From a checkpoint of a small contrastive audio-text model.
Model: encoder depths [8], text encoder width 128.
Training: soap at rate 0.004, 2600 steps.
Data: trained on synthesized solo parts of chorales (CocoChorales), 34.1 epochs.
Rows from block 4 of the audio encoder, named by matrix and row number. Each number is 128 + 32 x the weight over its row's rms, rounded and kept within 0 to 255. All counts start at 0. Numbers have three digits each.
# conv: width-3 conv, dilation 3 (encoder.blocks.4.conv.weight, 320x320x3), inputs 108-143, a 3 kernel for each
conv.162:100117157131138124109148111178174086130084110097191115145091171167158093076162110134133083149103138116166061054144129138112110071120096108174110114127095143155110144112139126097204142141145144125132079178121102076123199143099143144153175076074168128165096136113110124171136117073120153160150170124149111101151081162114124149
conv.163:165098183152117113074170172131135097149109137105098084108155117145137125101078129092134096000234162180165083182122150122146159104128118151085128099141096161108114111180082098113156094078125109161119196124083133122149159105186163103189084185109132144072180158081089136124113133121199062126109140141157031103131117118165087143
conv.164:100110177098111152154125127197101121115149125155149133085095163120131145177135098167100188088116161152110137176109214126111091132103134138116149142121130148115113143103133099142131119104118145097144112134142129082127178100077105161114163075090156102128110126119083161117174109132092166185170106134153167106147148162118076137
conv.165:129153140109184111112142093204164125108198158151107139098144126108122103140117096084123138133130074136138095106117172211131140073111146157135173133094190115154158190122145132110138131090137167182165178095122104172120168105191122154124177176092159134129166161143105147143144156118133233142123135152154084120112139164089126094
conv.166:162091152182099113126159102139115109137126089126100122147118125172091122092123205138112093092157145156133058088093195150098117130096121203119128076114121128150168151159090166147130080096100152175160141087104151121078126168133080122162132152108121190105158111124110127121136082102124119148141139124130109161153100132145065115
conv.167:086132151193141030159141122129119110116161106098173152139140098165109127175085078155106100087149136200110107120162129108129099183152071143147132113115169151140104123180095072101165063198120198141087141128121101135121180140091140129121094102187202125039150106106201170065123165129150094142114101180155145066148113132122165103
conv.168:145099140148118137158088110111142135064077140099206122159165046091135132188117168118129131225143190155126108119132146160113091158135153141090102083129153126109143101129150130180156161079131102095137118096150144149094155089088134167118084142138131128104166161082134122187147126150146173121157131131106116052098096191137105144
conv.169:146143122137149111128127097104166129091127135136120100113150124148115110134161145165142135160136122155106138127164151106157188086113121167166156148154071138124117140132130092126179115133150121087114121154144186123177109123136123167168144080126130100086097079138145153121169134142178125147126088181163110115108071166109093170
conv.170:079146116122119167127123104160090108108116226121136132192073150115159079161174189084103186184137084165074090109159168182112077123096119113121157096104179126111152103170107141150106146093100037173168108082161144107116104140115135096164065168135137094168106139117107176159096155139189146105180153135116194070138140152112134157
conv.171:110119134071137179110139176108174143122151113101101118160118101154170094187134083121126099098123158102111160168085145096113139099131094093157142148105108121114097067128134158099178083112138086183036050119177099161224139109119073143136118114085075180131106173138095125128112146103077147150074176131072139113112121103174165107
conv.172:126149093126206137215122105114137104080146113147101081155121138127109140074138132106093105133128141104128131125120081091131167118104131190068128103152190085128072137112113128118095132126093103147119110134107125164103159075103131118118133130176189127132152099069098112069074110117135090157103122123114089174184102093159113095
conv.173:126152100114136083123074034126109060128089124139129075188157173102118163149142143178130147075153138173073160083147104177128148105140087090134092067097096188148156174170081124131150153074083171169122160172121109114094136110139146145143064085097070142117135163134148107132146131087173193140128105074143169097123089113146155173
conv.174:114122117063157131174121061145101171117142096114158169121113131106154134144153160126074082114198097096124120079117182106169071138114161101120142049201139096133106112036159098087113095123134131061106084128160157104105137170101184119072131148112107122137075228069075210140070164135121118106140160116055188140165148155098134098
conv.175:165159035154160155088160155128181073110102121139140078100132095128123133051147134149128148131142139138122116146132094146063146154159126112153126111135137101219125141099127109123118058132175161078175134134064150115100144112099141076065111159180150113090111072198159175068183106097112097151128175088109127098091171093089132120
conv.176:225068083152134165107162107122142087112113159144100174099128209161157111123119188139109149121151171153127147132138143096130137105079105211061109156123084110163105111095118125094162137084156063139159113136160096122148113115103127134124195160130071124068123149124073090129164158107123117167153099186172149127087181189136157136
conv.177:107141076126084146047125213126066158109164146158073128172076131115114096152126088142182118134128156107158139167121127117125088137126069116119133154133107195146049113119119142093113084142103110119117116152112135061144139129115123093114175132173083158145129086173118089209162111109162067135088121155121165135172081182121105144
conv.178:154132143168103167125147182127146149104113116125204100170132139135116164090115188115100149093111170076180131167095180119165130162147142163113130109134107128149149174159090181134079134120149139087154117137097113103136134160086207152085116167169136190065055148112134152135105157149132108103099175084079126142182082088183113163
conv.179:153139117118134093167089098096126101186071102131144134056142101149106123193128086140117111138111145145136161186056081121117126077115081113170120174153154118135167169110111102107082123120152095130120148121138177100143101048099093137102155114092115147100107129106109159150123133155103114093130114125118150068161116117127132106
conv.180:095125143129137090080141144156136097177076160116126149081164173134062106167133056137107135174148164195096076182141154105133119103112123140102121164093124151145114115112205125129098214139116163089128123099154194078159118075144137131110160161143103118147156198117115132150130119112130138151116173165122168116123081194167164123
conv.181:126194103142102085147131126132056177144135130091208083175079099140148137089152146070149128067085168105094139047162146174136068148126213162087151129120149097127087103145158128134100130110139088097136131105141124180137088112129142094151119136087104179163095133128092085147084155175092127116176142080081187085205062122115091187
conv.182:092147099112139098127124109130120138132102108085157111151080097079113200076130149123104187120170105142131178110153155096083141126104156108134149088168065068167132125157100088122156134097138139082153106165084090144135118139120104113105168031165106131109101122156151129151093129160092152068179117138140075171178094139111155141
conv.183:114139148152161094135106160071086175133085151112136122169099144114140078103047117122129140099159144125123118089155144064119187147145072167127120104122145127205096088096173135075173101182134069121200146140125117134141157117163165148131149142141111159162123157136108109126121137105172101175107162147109110119227141081143118119
conv.184:181182091141130117158142147178122129101159119210108114120140100177103090139128124144087104131147156120144128127161143104131095114159125211109158118061143111122162095169104152100157140088060043093113090100142106088111170150125136114134076152136165107119088129127167147182133157096068152178155116129098131126137047114122158145
conv.185:149162123151127162135110139131124139123181098120052119137123136143111157094153076111091132085202103130148119125075192144130081141148136153145148204132097079152161115082133148124112122116148138165164148171183056149094080132112147113122161158095154069103120124120171138156116141115180193055110108132154136158115151126141056173
conv.186:091111134026063216127089091151142120094154117065104170175120090196069156133153092129112167097110152110113178138091124087106143146078137131095159141096181143134115134130128156114139136158123152133056082166119152170139166134103114103162104133098138084143098112153113058157147136164083140105088095139202163111129152103111151129
conv.187:101096221117127120080095109063154108119100077048170134145140121161123092142094051144117093082136078144110114144110149096162118126073147164168142128148146165100155129095107065149109155065097197132118144121120170138098113057143138166145146117179079133193175122112063114175099183061135109119161117155134175094123147154143062166
conv.188:028157162102127096090109168134121160085127093043161150088146169133116136225117031077123089156136127102120096108145161188132099209053122085114123155139100136138122152132142111091140057070090150128128118092142116188090199098124103173121142098163117058206158139097063072136144147097118166089191142106149105141149148159103092145
conv.189:122106109136111091120108183142179088149125132141142155104153134100125138131112173110087169148119097113099147161145111145141095130149111120090130153139139100108172107162113128155145157110138111138164153153110147144138203158175115131140167084110146058134200093133175148067191136187120164069134087108185113042118122131161161072
conv.190:240122097089147119130093118161126099155103084150094043126155180186143075131123132173150070189143110165084109148102153123108090110144179114103148189120074105173120123077149098135106059137171118154155080178134095129112130145164159082142110178095153122089216110126128139085068137156145094145115101124168143122099097103142125101
conv.191:166163061133089090122127187103132166130056157100140136156163055115157119099137137184100070106101161063067200117130055149160055111132130126159106097073161126134112112118123130143108192118052129140159131107085162077099117177088114129134085127148140156117146126102103119141157100124108117185108150111112145197174170090111080189
conv.192:142110144151126101125143067131158124140137183122169160099069163157105121130168141109060153099137163127075123099127133142128165111128085126165092130037126100077137148140145139176131068118173134151152099160088109193133122136079094130171155140140089117102120097141157127107086054127141125112148042159135048167109145149124136138
conv.193:094155124045118208098144126207111134095090120127120174080132119105073197128154135067166198103177125145127112130150139162051122150110127122122148158146141163129059102146169088100151132163131162121089099137150090141162094134168090153097123148142156116124067138142126099193145155129146090151082115146112113167115110156140120147
conv.194:174087177072091215188111131188136081118131111119083134120115122068150153176140105060130144119100122091147166167099109178110103097115161138133133145080158103152104149119053208108115166152141126122140131171124125103130116180130159155143158181076126130114152168133160110099123106139061141180130124123150144104043141164099093138
conv.195:118141099125149095123099113105147129155123117078160132151066163139125098141133218120123090157141107117121175162102157136107135127104114160126118125062085062138143104136164165166094086149156100132112093121133155099119121080163091145157098151146150078114141130095102143163097129128133083113137112100120160149165156076111150097
conv.196:182140106074206132114092161154169092129144153111133096102146119101087180138064138094164147124181107161148107159122136120131167097141129162074128140107116087168125141156132151189112137095131100106130127132100168158093165124075119093108080158130194096142135158105137105148188111097134112111108136138158154102069141142162130043
conv.197:159176140147191090142145152150119133113168094055156145072156065146161165150111114084102155114180103088105147109174165152163167124074176156098186138117137111184175063093177153108176095114108142090128108087139137041123161100087093146119096145163141170106090180181155161119098131113121103193156100135108116141094150092089148165
conv.198:125140170106153102131108112186124108118130092144102115096161087145169162086144151050108186085148162110136160108163115086156113113152146124109155101112119099156150136165149126157120159147125124154177090145156128126151156130144135158144111146125229062098182131087124104169133107106137061167053120180145125160064132100166107099
conv.199:136116067103111142037125103111070131166115113107092107111188137160136117077179113155088138133121137076086160112162147130086123115126148207154150115079111162150105152133100118142147126116079105167177078158078106145127137099100083118183162199119183080144140139130130035137074164098094122141138140210125131128142067134160110141
conv.200:108130082159124122065119139181146124173103127117167195122130182115174130142155137158143116180127156137141138138094135109120103185065098131112122157087169067092073097102115173104165121153134097156133143159106129109095160117182161164096082089157087101169144082124143057129126110069102150133149136149146117108169130165133140095
conv.201:173104158103112169080131095167132063109130140175153112113117064083115135133095096149110110151115109077159149149163161161134226064125145175118128125154112139118113148070104177095142150099069154176129151125113144123118070158108159175170142127097136128145143143129139117172085114127137133120197136126112115113235098129162170104
conv.202:121158075149129165092186123137139107105143098074162095175086163138170129130174070173117085107154087091122138101157080149120124124140144147119093162168127170125079102125078101183100101132110108135121118112106100191129121105137106128131085111161110130100082143115087140124099155122088184031100168143086166144175094214106140191
conv.203:102182139121081110164116124082111123079135140138185136153093187165074132118068128098133127163210137147155111098133113143112131138160077146098123161145117053155157118129100186103160114085130067129158088135123114148052129076110124170115139136096106111070110160111114114158073084151193164109148092122105119148152192118127090154
conv.204:146114125109132163176094138144143119149156107108176121085117146167090120133082141146107193128156082100098140118123206108162080143063153154094154107180118068109151125132155169122154120138137143100125103122147115120118126140114217112108170105195089133138151185122098148082101155130051175117128129116162198105055186165135144107
conv.205:134117163071116145169187110140170101095131153086125196151143080032171205117102077125142138107107174162105188134114138113097120131097099175106104126113114090168119114217149158170077104129103093129119186090073103165158110105102135105070109144109154120132100181112076144197087123153193163074138111106121137145147139105109126151
conv.206:174084094073152156105118135141157084160077142162086080069155144166116104170132075107166119108150142143120114089154081094105169165121137119146078128135137133189083151110127121115170123153118145128105214174067065145187116120156101128178113154146108106163145108078113105156107174143143084136156047165083148125068108171099144171
conv.207:219135029133158083113152124161114135109178182143111131115144152131165127150137127149087109080142158146108136113179150161146121133107158152131111074128186175098120025161160146099081133143128111124170112116095139177104126156097148080116075184095127136132115162109066133204144128128122152103068103150101122166066142174102112130
conv.208:067193114105153066098128158105121134100124124099130160144166056103080196139148178185160030109110160113098151079153143113104172191120079191090148135158096164158060077127126065149143123093134077152130157125100154121120206121119153100129118200153042122177112110103146099113172092111098119156169120100165116172081077092089129134
conv.209:158093147118165128107121121173196149082099091109096149119141134171137139128188147123146170183164124189112106149129176097131217187112100103151146165139116163068075126117126165187122124187119108168118064085152141173138166095146166079174115188145197111075128154115150109122158128110128186102195196161133110199108060123113083111
conv.210:123083155099112145133131131125160144031097133118136149126147125133146124120204152103144132116119154116067157127070159117120143150154131145082125047163125134134133117099077181120123152163117098168149061146128127156173112147095162147124129086147149157086130173143119104154084106157083179157136112133008132179130159101118110121
conv.211:151143111134110142204113111179136088135169111177145078108176163131158056157059037060129163137142114056149212115143113142108123076150141187179107148083170094117164116148143209100110117134136139073111115103123154150163118104150182108136111153099058162085132139145126141114119135098109123136094099163142143111107134107126167180
conv.212:127142155102111130137137096154108126125191113138115176146099150159148073151140121160187107111151145167130093122125138095081157094112130166164088127132180167104117082142083147141131137150117049096117118133148125091154150126157135178104072133185036102136134122129174109067179106115109121095109097176126090149170139129127149080
conv.213:051110225147132096124120162076121231191108098131102128120095110156088115103131125153178105200099129163127100105114186090137123049144155098148127130120149114153120138129139101098175103180127147067114150087143111135155119130163124154149104103162062158193094119121099195145073122124127123096135138127140083127151140157134057121
conv.214:082113144097077168086113185091114146113158167135188139147128144134143101106157158143116158061153096121135134067185147105156119129117227141138127141179131089114120125137100078117128165109100091112184130122137146185134075128145147082142142105113143159174130129129164149096073089096137184137134153138138162124132141118119181133
conv.215:108192132184081118053091161126144126132135124187122116129102180143130102111140139115066141146098102119137147162142057110112109123091177132076134113103137063121115074172105168113100123081104158136153190111112118143113067095143143143120180089157104106144138130157145092094091166157109117147102073129193132114142115091122153134
conv.216:113127092109102058100181121138093199162145135115125118171156138118117076120152116093160083197098095144139052110078119072189140096123062163131114147142162108126124172109147158134126134100211179130116172100141189093099146182126111122117121102160078085118176117106160101159204105124116189103104153115117127104170142138138152094
conv.217:042146178080109207104107164122169166129081132149119138175143069145116137130125094102107166095155132092079182123131140132124126148133102060123174125139143163092088121162095120089086144152113173157105094135129128163093169126126093085172118107174131158158084162163068126179121128131151156113176099106124141126139133109136144119
conv.218:127128094127139136115184126125153124078113155118139114072146166133118123169138101115135103083140148129104057116165104146065135120185044165131170135100155134057058096132144122147155072115097077121096131116112110071166132105114098152133176112089111139172094133117154135143147110145145159132109156131080199101114101121098198125
conv.219:182167126129130178104156134177147075147108127086069219110116152121146117102106128168116132157085098086184155114115141110122152148155131093128127165145073159113108060107155212128084144130132176062077118145141170166089120166135119173106149084141153114138124091108103106153183100119117078125079123116115121127136079114118116122