Rows from block 4 of the text encoder of a small contrastive audio-text model, named by matrix and row number. Rows with one number belong to one neuron. Each number is 128 + 32 x the weight over its row's rms, rounded and kept within 0 to 255. All counts start at 0. Numbers have three digits each. After the name is the row's rms in percent of the matrix's.
After each neuron's rows are labels from the 100 texts, of 14848, where the neuron reaches its highest value: "fires on" is the input token at the peak. Only what is clearly more common there than usual is listed. The data: synthesized solo parts of chorales (CocoChorales). In brackets: how many of the 100.
# fc1: MLP up (text_encoder.blocks.4.mlp.fc1.weight, 256x128), inputs 0-127
# fc2: MLP down (text_encoder.blocks.4.mlp.fc2.weight, 128x256, transposed), outputs 0-127

fc1.153 099:131048126147092102103088085131089068125154156131136083151151165129108089163127082108059060141140134116095125105137153136171158114103119129104174152142102104108051152166118159182074171170107095159062125125111117103142147042142173086130156089186156111158137134152181129132121095105164168116135161113134148054065137079117112157122121141154181081088121131170137129139143108137096129138116
fc2.153 099:255146136121149118138131142152098154129120095093118123154163123113154177129111117111186155121113099136117159138121121138040140133125102064103123136117138107167143135100126123113119116112137085203158146140135176140171110175104120151139065151174149103140166098106123087162106138140138089113166122199069099183185066170149178128142157103160170104159089158072140168109165174101155123157113
fires on: "clarinet" (87)

fc1.71 102:181137079059123128095109150098204144126133150141158153159103095102108100128115138128137143158147120135125159152109105134160143114166093116179166122116144131166107123114171111157142123138101076147125138217103158128148099057163188086123149135124088165145121171089160085090135136160069182079131047165065081139190129096115120124189111126177115125116164158090128135109127101141184159119192
fc2.71 090:066126156093126122072149137144127128055141144107120095053217182119126140137129143081088150066121106084091117119105161183131132118137148094110162091149130089148143122134100113132173183137173115183085147096168072155117102177091109176144150125153159127139160101121107126169144080137128157054113183084133131105098164141171149123075139116154088191117156130069091089113127121100114107162151
fires on: "d4" (82)

fc1.231 088:108039086103148078102163111075162154114156129138123140156138203123089117107131122118155055157143143160148140132144090110144137049111176104114162152113080117182152133133151157122086140085165150074089132123124121099132146086130141084186080161073091098118139119127180145083104112107170129089129097154145110137217152147152121056184128153140138105113115151143157167140105151123072088083140
fc2.231 080:157109108085139146126118142196083125181155175188109111106133142114136110121134126143152188132114118149141125152122140107131120111117101160128137141128128109114114153141130169168159195180129141123120157190157079176110118139076103173137183120179148090116121109196130136183208083141098090086106143171121143163088146071130131222068106137132112088090101175119184080113164132141176171139169
fires on: "4" (80)

fc1.58 096:135130149112080080104127119135120105201141097120128082126128133110057063078156172108133116183165138136109112066070101074181130141126170127072133123113105131128179171107148130150123114109082141202131131186116176126177154112089139089188139148114081150128200128119137177104174150103179078119086129154126143085159108120137129145162169106161157102112144124088134060145150059135113121122149
fc2.58 095:178142132163153142110119132114134110121165144095087114056158150118151101140181131110100108071127154149118165094093134169112150147168097181116147115147090115170122118164060128129119136136150122059141061124140074195052148146126076105061138164147107128071112088173149085182108085176096172154142158177082129091092077088151127086162075143125115131150112080136142122129155120128078134121092
fires on: "4" (55); "a3" (22); "a4" (13); "5" (9)

fc1.126 116:133092128064166102191132150143107139140182142081100176069113155122073131120081100152152105083161137098082180169090086100106060147071181110158083132204133131176136081056120136127104124092127084110136145072164120135141182125133165149126137148145157108134117120157186134136142062173075122099130132132145143195102112166149153126171149128130124133104060094093159100135153141113118131113134
fc2.126 116:113133174141147089097101101106170083052149145101115186146150084142105096124137160176102156160110137141124141199126111115130183155138137175116199124066162111090103116098114101095134196159139138098125140142163139135105117141119162126135089125187091126172111138053132121137154189121129154043153133118121088120106083104195154142111161081101132142182181126085093087137140116105072100174102
fires on: "d4" (78); "e3" (15)

fc1.85 084:214126132122139164154116061146158165101122095111134111160171124085149166103100213104150135170172146099112107123202123123146195110136162160119172175117085120131129168091141137140074174119174111169084135153112094089165165115098121111074096164108110102096140133151079139160133063104141144114145154124181137136177148165167170170121077179158154122125167124142126076141098099089108132145178
fc2.85 087:197123136164161174147144147139120086216151172152161108104168112115144171102108140187141123174103107153114129149134170127115128131124144118182159118175093147189125112197070139159142165130109197135145155093154113111112107116135163165211119124129162114095140155107180153111139167160115103067135116160060176171117082146107137121129126141070124117111080168097122156213184121126111134102128
fires on: "cello" (90)

fc1.117 108:143071148073132137115099114150083119118100150120112130119134136067109134131163121139034091162148178179076185187097135073147101134162126064183083127123120149136147162119114160120137134134171156125104087145106155134105152181153107165123140094160111191138105165125157086160144075220155108111142127121121107172093154116131138157155078123128095142079043113155146200104135159126125144109095
fc2.117 124:115153140127151133153172121060179162128142131153159147100113114186143138101115093120163149094138079118110157068162093118150119130117079178079169074134165033150141168119166100093082176085128133149195107116109088142157122093170137091107148167154146143138130117087140134090180168058129180117109101162134179123155100142085148136050175160124113098167118110154095143148090111096102110137087
fires on: "4" (42); "double" (15)

fc1.152 091:091117118158075143114157150168135110106113103077168127122119172151127165094152090170149099140132179097124127149087162098108127125151088093114109135129147122170170158128067147067106143126140083151120105128141100086201133183227109109074094065131105189193131138111159115179125121168130163095072173131144114151186173088141161087158110157113135112172134153072132120174086090106134151112128
fc2.152 094:095128153104151069194088140097148153114174112128083164159121087155129146129168081117088076120066133168200106101174101137144155087133119095140184123155101107158137163094093116205114154109121085165115097130147158143097137134083139059192153135146145160113151101104181163075097151174125132129118142075144108122089162137107097161144142135096124069175077128109117153089093174105130168185135
fires on: "5" (90)

fc1.149 098:139113109156108149060096104148108083190076165101155154104103084116137123050140176128175149104096142142154076126154183106150130155062151112130162122106062119155066107160162128104079100114047173188134121153144106112175152163118143109155079109115134145101187158123136148105127106149085130123105177151087142127130139186107143140160116116184145127167161177074153127143123169179145146147170
fc2.149 086:115133104153151160131142122079156141084098073110169163139132134097125249109058139113170095132084149119091198113127074135156107156109056140152152116126133083088138121145136185144086120171144128116136069068111184118126057134141132135117142099109161177110125126062142124056120128110070100118150114114133108178122096116155123133158151106109103050117074119116094112115137120128095146083129
fires on: "4" (79)

fc1.98 103:089172135170100091075105154089133165100096145183111102124157115146157113115080089077188168084145134187163064155103138134191120088111142148156138096107178107121100182138125142080101156100039184154091096118143121153185105136093113123089134153167074109150089184097180095185122144125145157125095127113138100164129173076140134109122149133154159111161110147142118159082111126115156155092169
fc2.98 109:167131094104114101100160106165184106150149097147114128174179131115172134170117141190081084160093148045227139121116154061110102141153134111164131110171133123101178117084095112153121105112122040117165078130131177095149134129221104156163118129096110115142152134138124132124078089194099145065138102125156167176132125125135142163145122095088127164130126153105168104124085159136147117155124
fires on: "#" (50); ":" (45)

fc1.86 104:130103116118106131155128137155126156091189138104109118144152131131091172081122117133086113092144120121116112144084057076145129163146147204120113162159139131206144100093150097132151096096113065105170092129160129091061139080112200121099140050137100097131161148073188150119099103174066158100106086169121113094140169167135147098133106091071136082105126115098169122051125141128156110141137
fc2.86 097:135087107153135179097161094157112161068101130126122103176052117165145077063120169110202151191102128135135140153088140133118157086159230155103108116109149079127084150078092142107109135174170133130098122153150120156122113109122110098136109175107133086160118088093106126101096129114065099106150111102107160135114091142164170166167135127148156143119097070165151127193098089095176091136168
fires on: "d4" (91); "e3" (9)

fc1.193 094:085173071130154118083160056106080138105107109148108141108125128051087123118104082152179131195090171154158085123135139094150103126137138115184162166178119140148082129091123146147129064098123134164113125071197128062141098127129096106098121128226134106160093131127149113099078119158123141174094102113117144134140137082121105186140141101176112058141125180136119139115129069118120103109099
fc2.193 096:152174153124095173085109172130146196146123086124071155141180145084160107174125152147121167100111119095118110158106132105074143153158113119122112111119096103136115146125119161174080101199166089123078154167165068179142112130147096127173130125120130107102146096150164165112138144082093058129200189146122106131096120144171078125115097112110216105112111138121070185155099189158119128153166
fires on: "#" (56); "flute" (26)

fc1.208 103:096205098117127078167162112098096172123163170166137112098108161140176129135165131079130113124142176113075159160109141130113083108223107186104127158153086091098115148129143163182105108127157140159175098097151147118123120075089115115127157105177164156164088114217149121136136166148146101092077143109145087123120081144073108130149151121162177191177083154090123076145153135134156124116134
fc2.208 101:131139166142146142153144116158135095135088170074114093176194174151130163111105093139139077121133121086119072101131125123115153088137102111171126164087146149103102153055087122106172178097127130066123125146111141082110148150090120154209138148171124117028155121091169112099153157167160132191142157126124140176107163116112123127181142185102132108158126138069166158179100117098117111162058
fires on: "#" (52); "4" (32)

fc1.63 097:122121125120106120134091199141152174117189105154047174146145135135108172066134085171082103100079141191107118207120165161091177110099163139184169125134143125110144148094122092117162093170138069143150089071146123111139146117133092136121126087113173171154110116107141151116129093118142136058120110117128100108166137083125142089137084174152122165145103068119149057143185086092142166142150
fc2.63 087:116174102106133105149157088109147111132123078114121137112115101167102101156116116064175132141095159153114099111149152091141102094126120154133115070119100218114105165092126133189119098096117098128149035130061113163123140129110090182115140178115080148141106078130168056150112124070077101099112105075166134084145126132120150107131159107086209106145108076138172055160128169136155131143124
fires on: "5" (84); "4" (15)

fc1.100 114:137118151101128114125148148108120158162108079123126156183132082119095207082075194095127143081123096117122131170140103109137126104157110100112154136140055106128052126091125097114107062082197164094101084155130131155160181106092159099143156078170126095135105132139112124099143076144155106087041155141092129156142090139089184146124186165101107125125113082118144161114154119124163101056123
fc2.100 111:103110141188113167114111066131109145159136154184159064212135122154092119160125126163210167120101181147117104108112142097178122126115086123161132105110124115149143167122164157135151155152181115103180115046116117149078094140129095166097118145073101185140066124106133097101081109130152140171088110090084147151110134099160119145217116095108102153155106119109092122169142079079143123152149
fires on: "g4" (94)

fc1.213 111:097089132064112128057141106086105145167113130138123133170133152127120159219206100101195168079110104117155175127144174177073118134097111159062190160151064105136116100200121164094125121088112115045112090116076104117105128145147102127126116152108088134139088151087143109089171153094140129108105147139056163114122145129116150171129118135136107155177129083134130102125148141137157167111117
fc2.213 112:157145114119105171138173098137092186085142131166123040122207112120107142147120203170103134135145183140091143061096115092112081137098138110066049087101088165138138121115148123151163131136126100088103159145138145141096199138144106137173167074153098111121103074130091139125098153166107130112144157128107076140119083141175147106154152192174112169180129155110153175113112088122119111140164
fires on: "#" (79); "g" (17)

fc1.138 103:168179126122163114102169122144109142162122081167105144142137113112144135075135144126115161120118111181135122137148150184117200134097099146194167178115105129126155112135129143140092098169123144128103108228093109113125146141164127089177142098152109123133122154127135105179199134154113129126048185111138154099182085202067076127099091173060148133109132100122083128164085117138096064120089
fc2.138 099:153087125164105112026117144119128143119109142139139120132099152138093157168157181172146148157123188084138114129153114069128114129082117114152137100082100173122137085114075115144136195106094114184134081122155119071193136150134052145136096143133098088106129082140093105201094106100133068153098143096098154161136136134111096110138121073181121130065135107059096160180157105086127111140144
fires on: "4" (34); ":" (24); "cello" (19)

fc1.4 105:106142144115101136165153133105158184172110151085087151113106116138157120108137120137142095126091139125119098097083119142134140074080109174130137097175112129073100130082142132104101098129097097218143125194129100169163136191157158115130177141085066083133168131099152109170125132135178133125155141199088145110139123168145175187144148103141154125044124148124125200079069114086083073146125
fc2.4 108:123166119073141181103161131126127136161138099168211152117157176082188066131129126110111141166148054146046135137151097079149079171122067181102160106137147111120122117107171112142144068111119113095151124114138120142104130131174055113154173115113112137112173147175153128183118057103172152087090097165170143117109111169052150103093135128136092124159121130159121120161125111156144149098157
fires on: "#" (51); "a" (11)

fc1.241 109:107182094155057107098107139090107143046111102163116127094147124129125104098085136117125112120112099065235128116119095120134151119173092138163131138116155083105107181051086089129119153129092155153115164165162109133186084094146100141134167120107065145146156142066151108142123151126094135147054131162103127147168150119201135096123137128094114145148163146075180106107109071118094131095104
fc2.241 112:166115150116148096094110140118126067141087148104160144109165144120167126110148160104091095184115136119109115079152109113067114136088119134106138138176063100169102131132083115108069145098185131138126175095147167145168103158157185167082130133147117104137156136140106164132098148130177126115173101161084134148084092121047158064151164057168067131085152154170105189144105104119153079123192
fires on: "5" (53); "a4" (20); "g" (17); "b2" (8)

fc1.229 083:145154104135144064092163163180123116119159127224130113162134119075157190125144077092140098163157152104123179141083137109103129127129167161166111131100123119127107189106139092142136129123102137069125072142140168129169159137134173152086139127175143139092142162131114128138185084115136124057119152115134135134120171127148126141126114127113101150070152128157160211151181060153070176212087
fc2.229 096:163115180086128166148133120186145136167143038116111154109102121086138106133062094121152205137105065072191102118150096130124068117133173038138140124177179162112132138110099104109118102117162115172129134172101124133194119133106160126155111134140152125141113155146159099171141180148172164113155141140149127095170151177102116085128077096115134099100106114156147106204146091145176157100108
fires on: "#" (47); ":" (26); "d" (21)

fc1.158 101:143177172112127104110143142152185112114130053115121114145127161078165144131105096155151096124160124127211110091170092073179159065107116089128162125093113154092133123168115088073009117133178106129105085074145088136176141154132097156086152175157162178097105131138107129142134125116145135113102112102113117137141112144118131170112157060108064134138171083145169156154172138095161116152138
fc2.158 102:182095142103098122143149141121093181190135144172066153085128132183146089072155114114162096137145147136125091180117192168181115060158113126166085130095115172152122109145157137112157129186123149126101118094089085110132127142161158105131104115132114107121072135099091136188089128142113103043114138139171069092122132091104119118084154139036143118089181119153113147140127181115081105167098
fires on: "cello" (96)

fc1.211 098:139167134074177063132100082106140146118109134109105128124180155117088122088144096102156098089102165173131108084106201153128194140136106142151211062139134162164169071125082133110116099119085133153090100120118147170140153195142111084114080116116104139069134104066128167152112153154126124075087128143167145105175172105104158136116136118152102132105128105113133051114152216126119140093135
fc2.211 100:111112073175092143205137125134129123170159120176157119144118146119171143094148103145171125117109131115127080081158170095130134076138098121098077141106072088134122146132117170131112052141123138125180088166105119107122090084207114132158152159105165234099135102137104169136169105121182084159098100130083167095119142147161083131141150160093122101122157135092132126223134082103121133108091
fires on: "4" (86)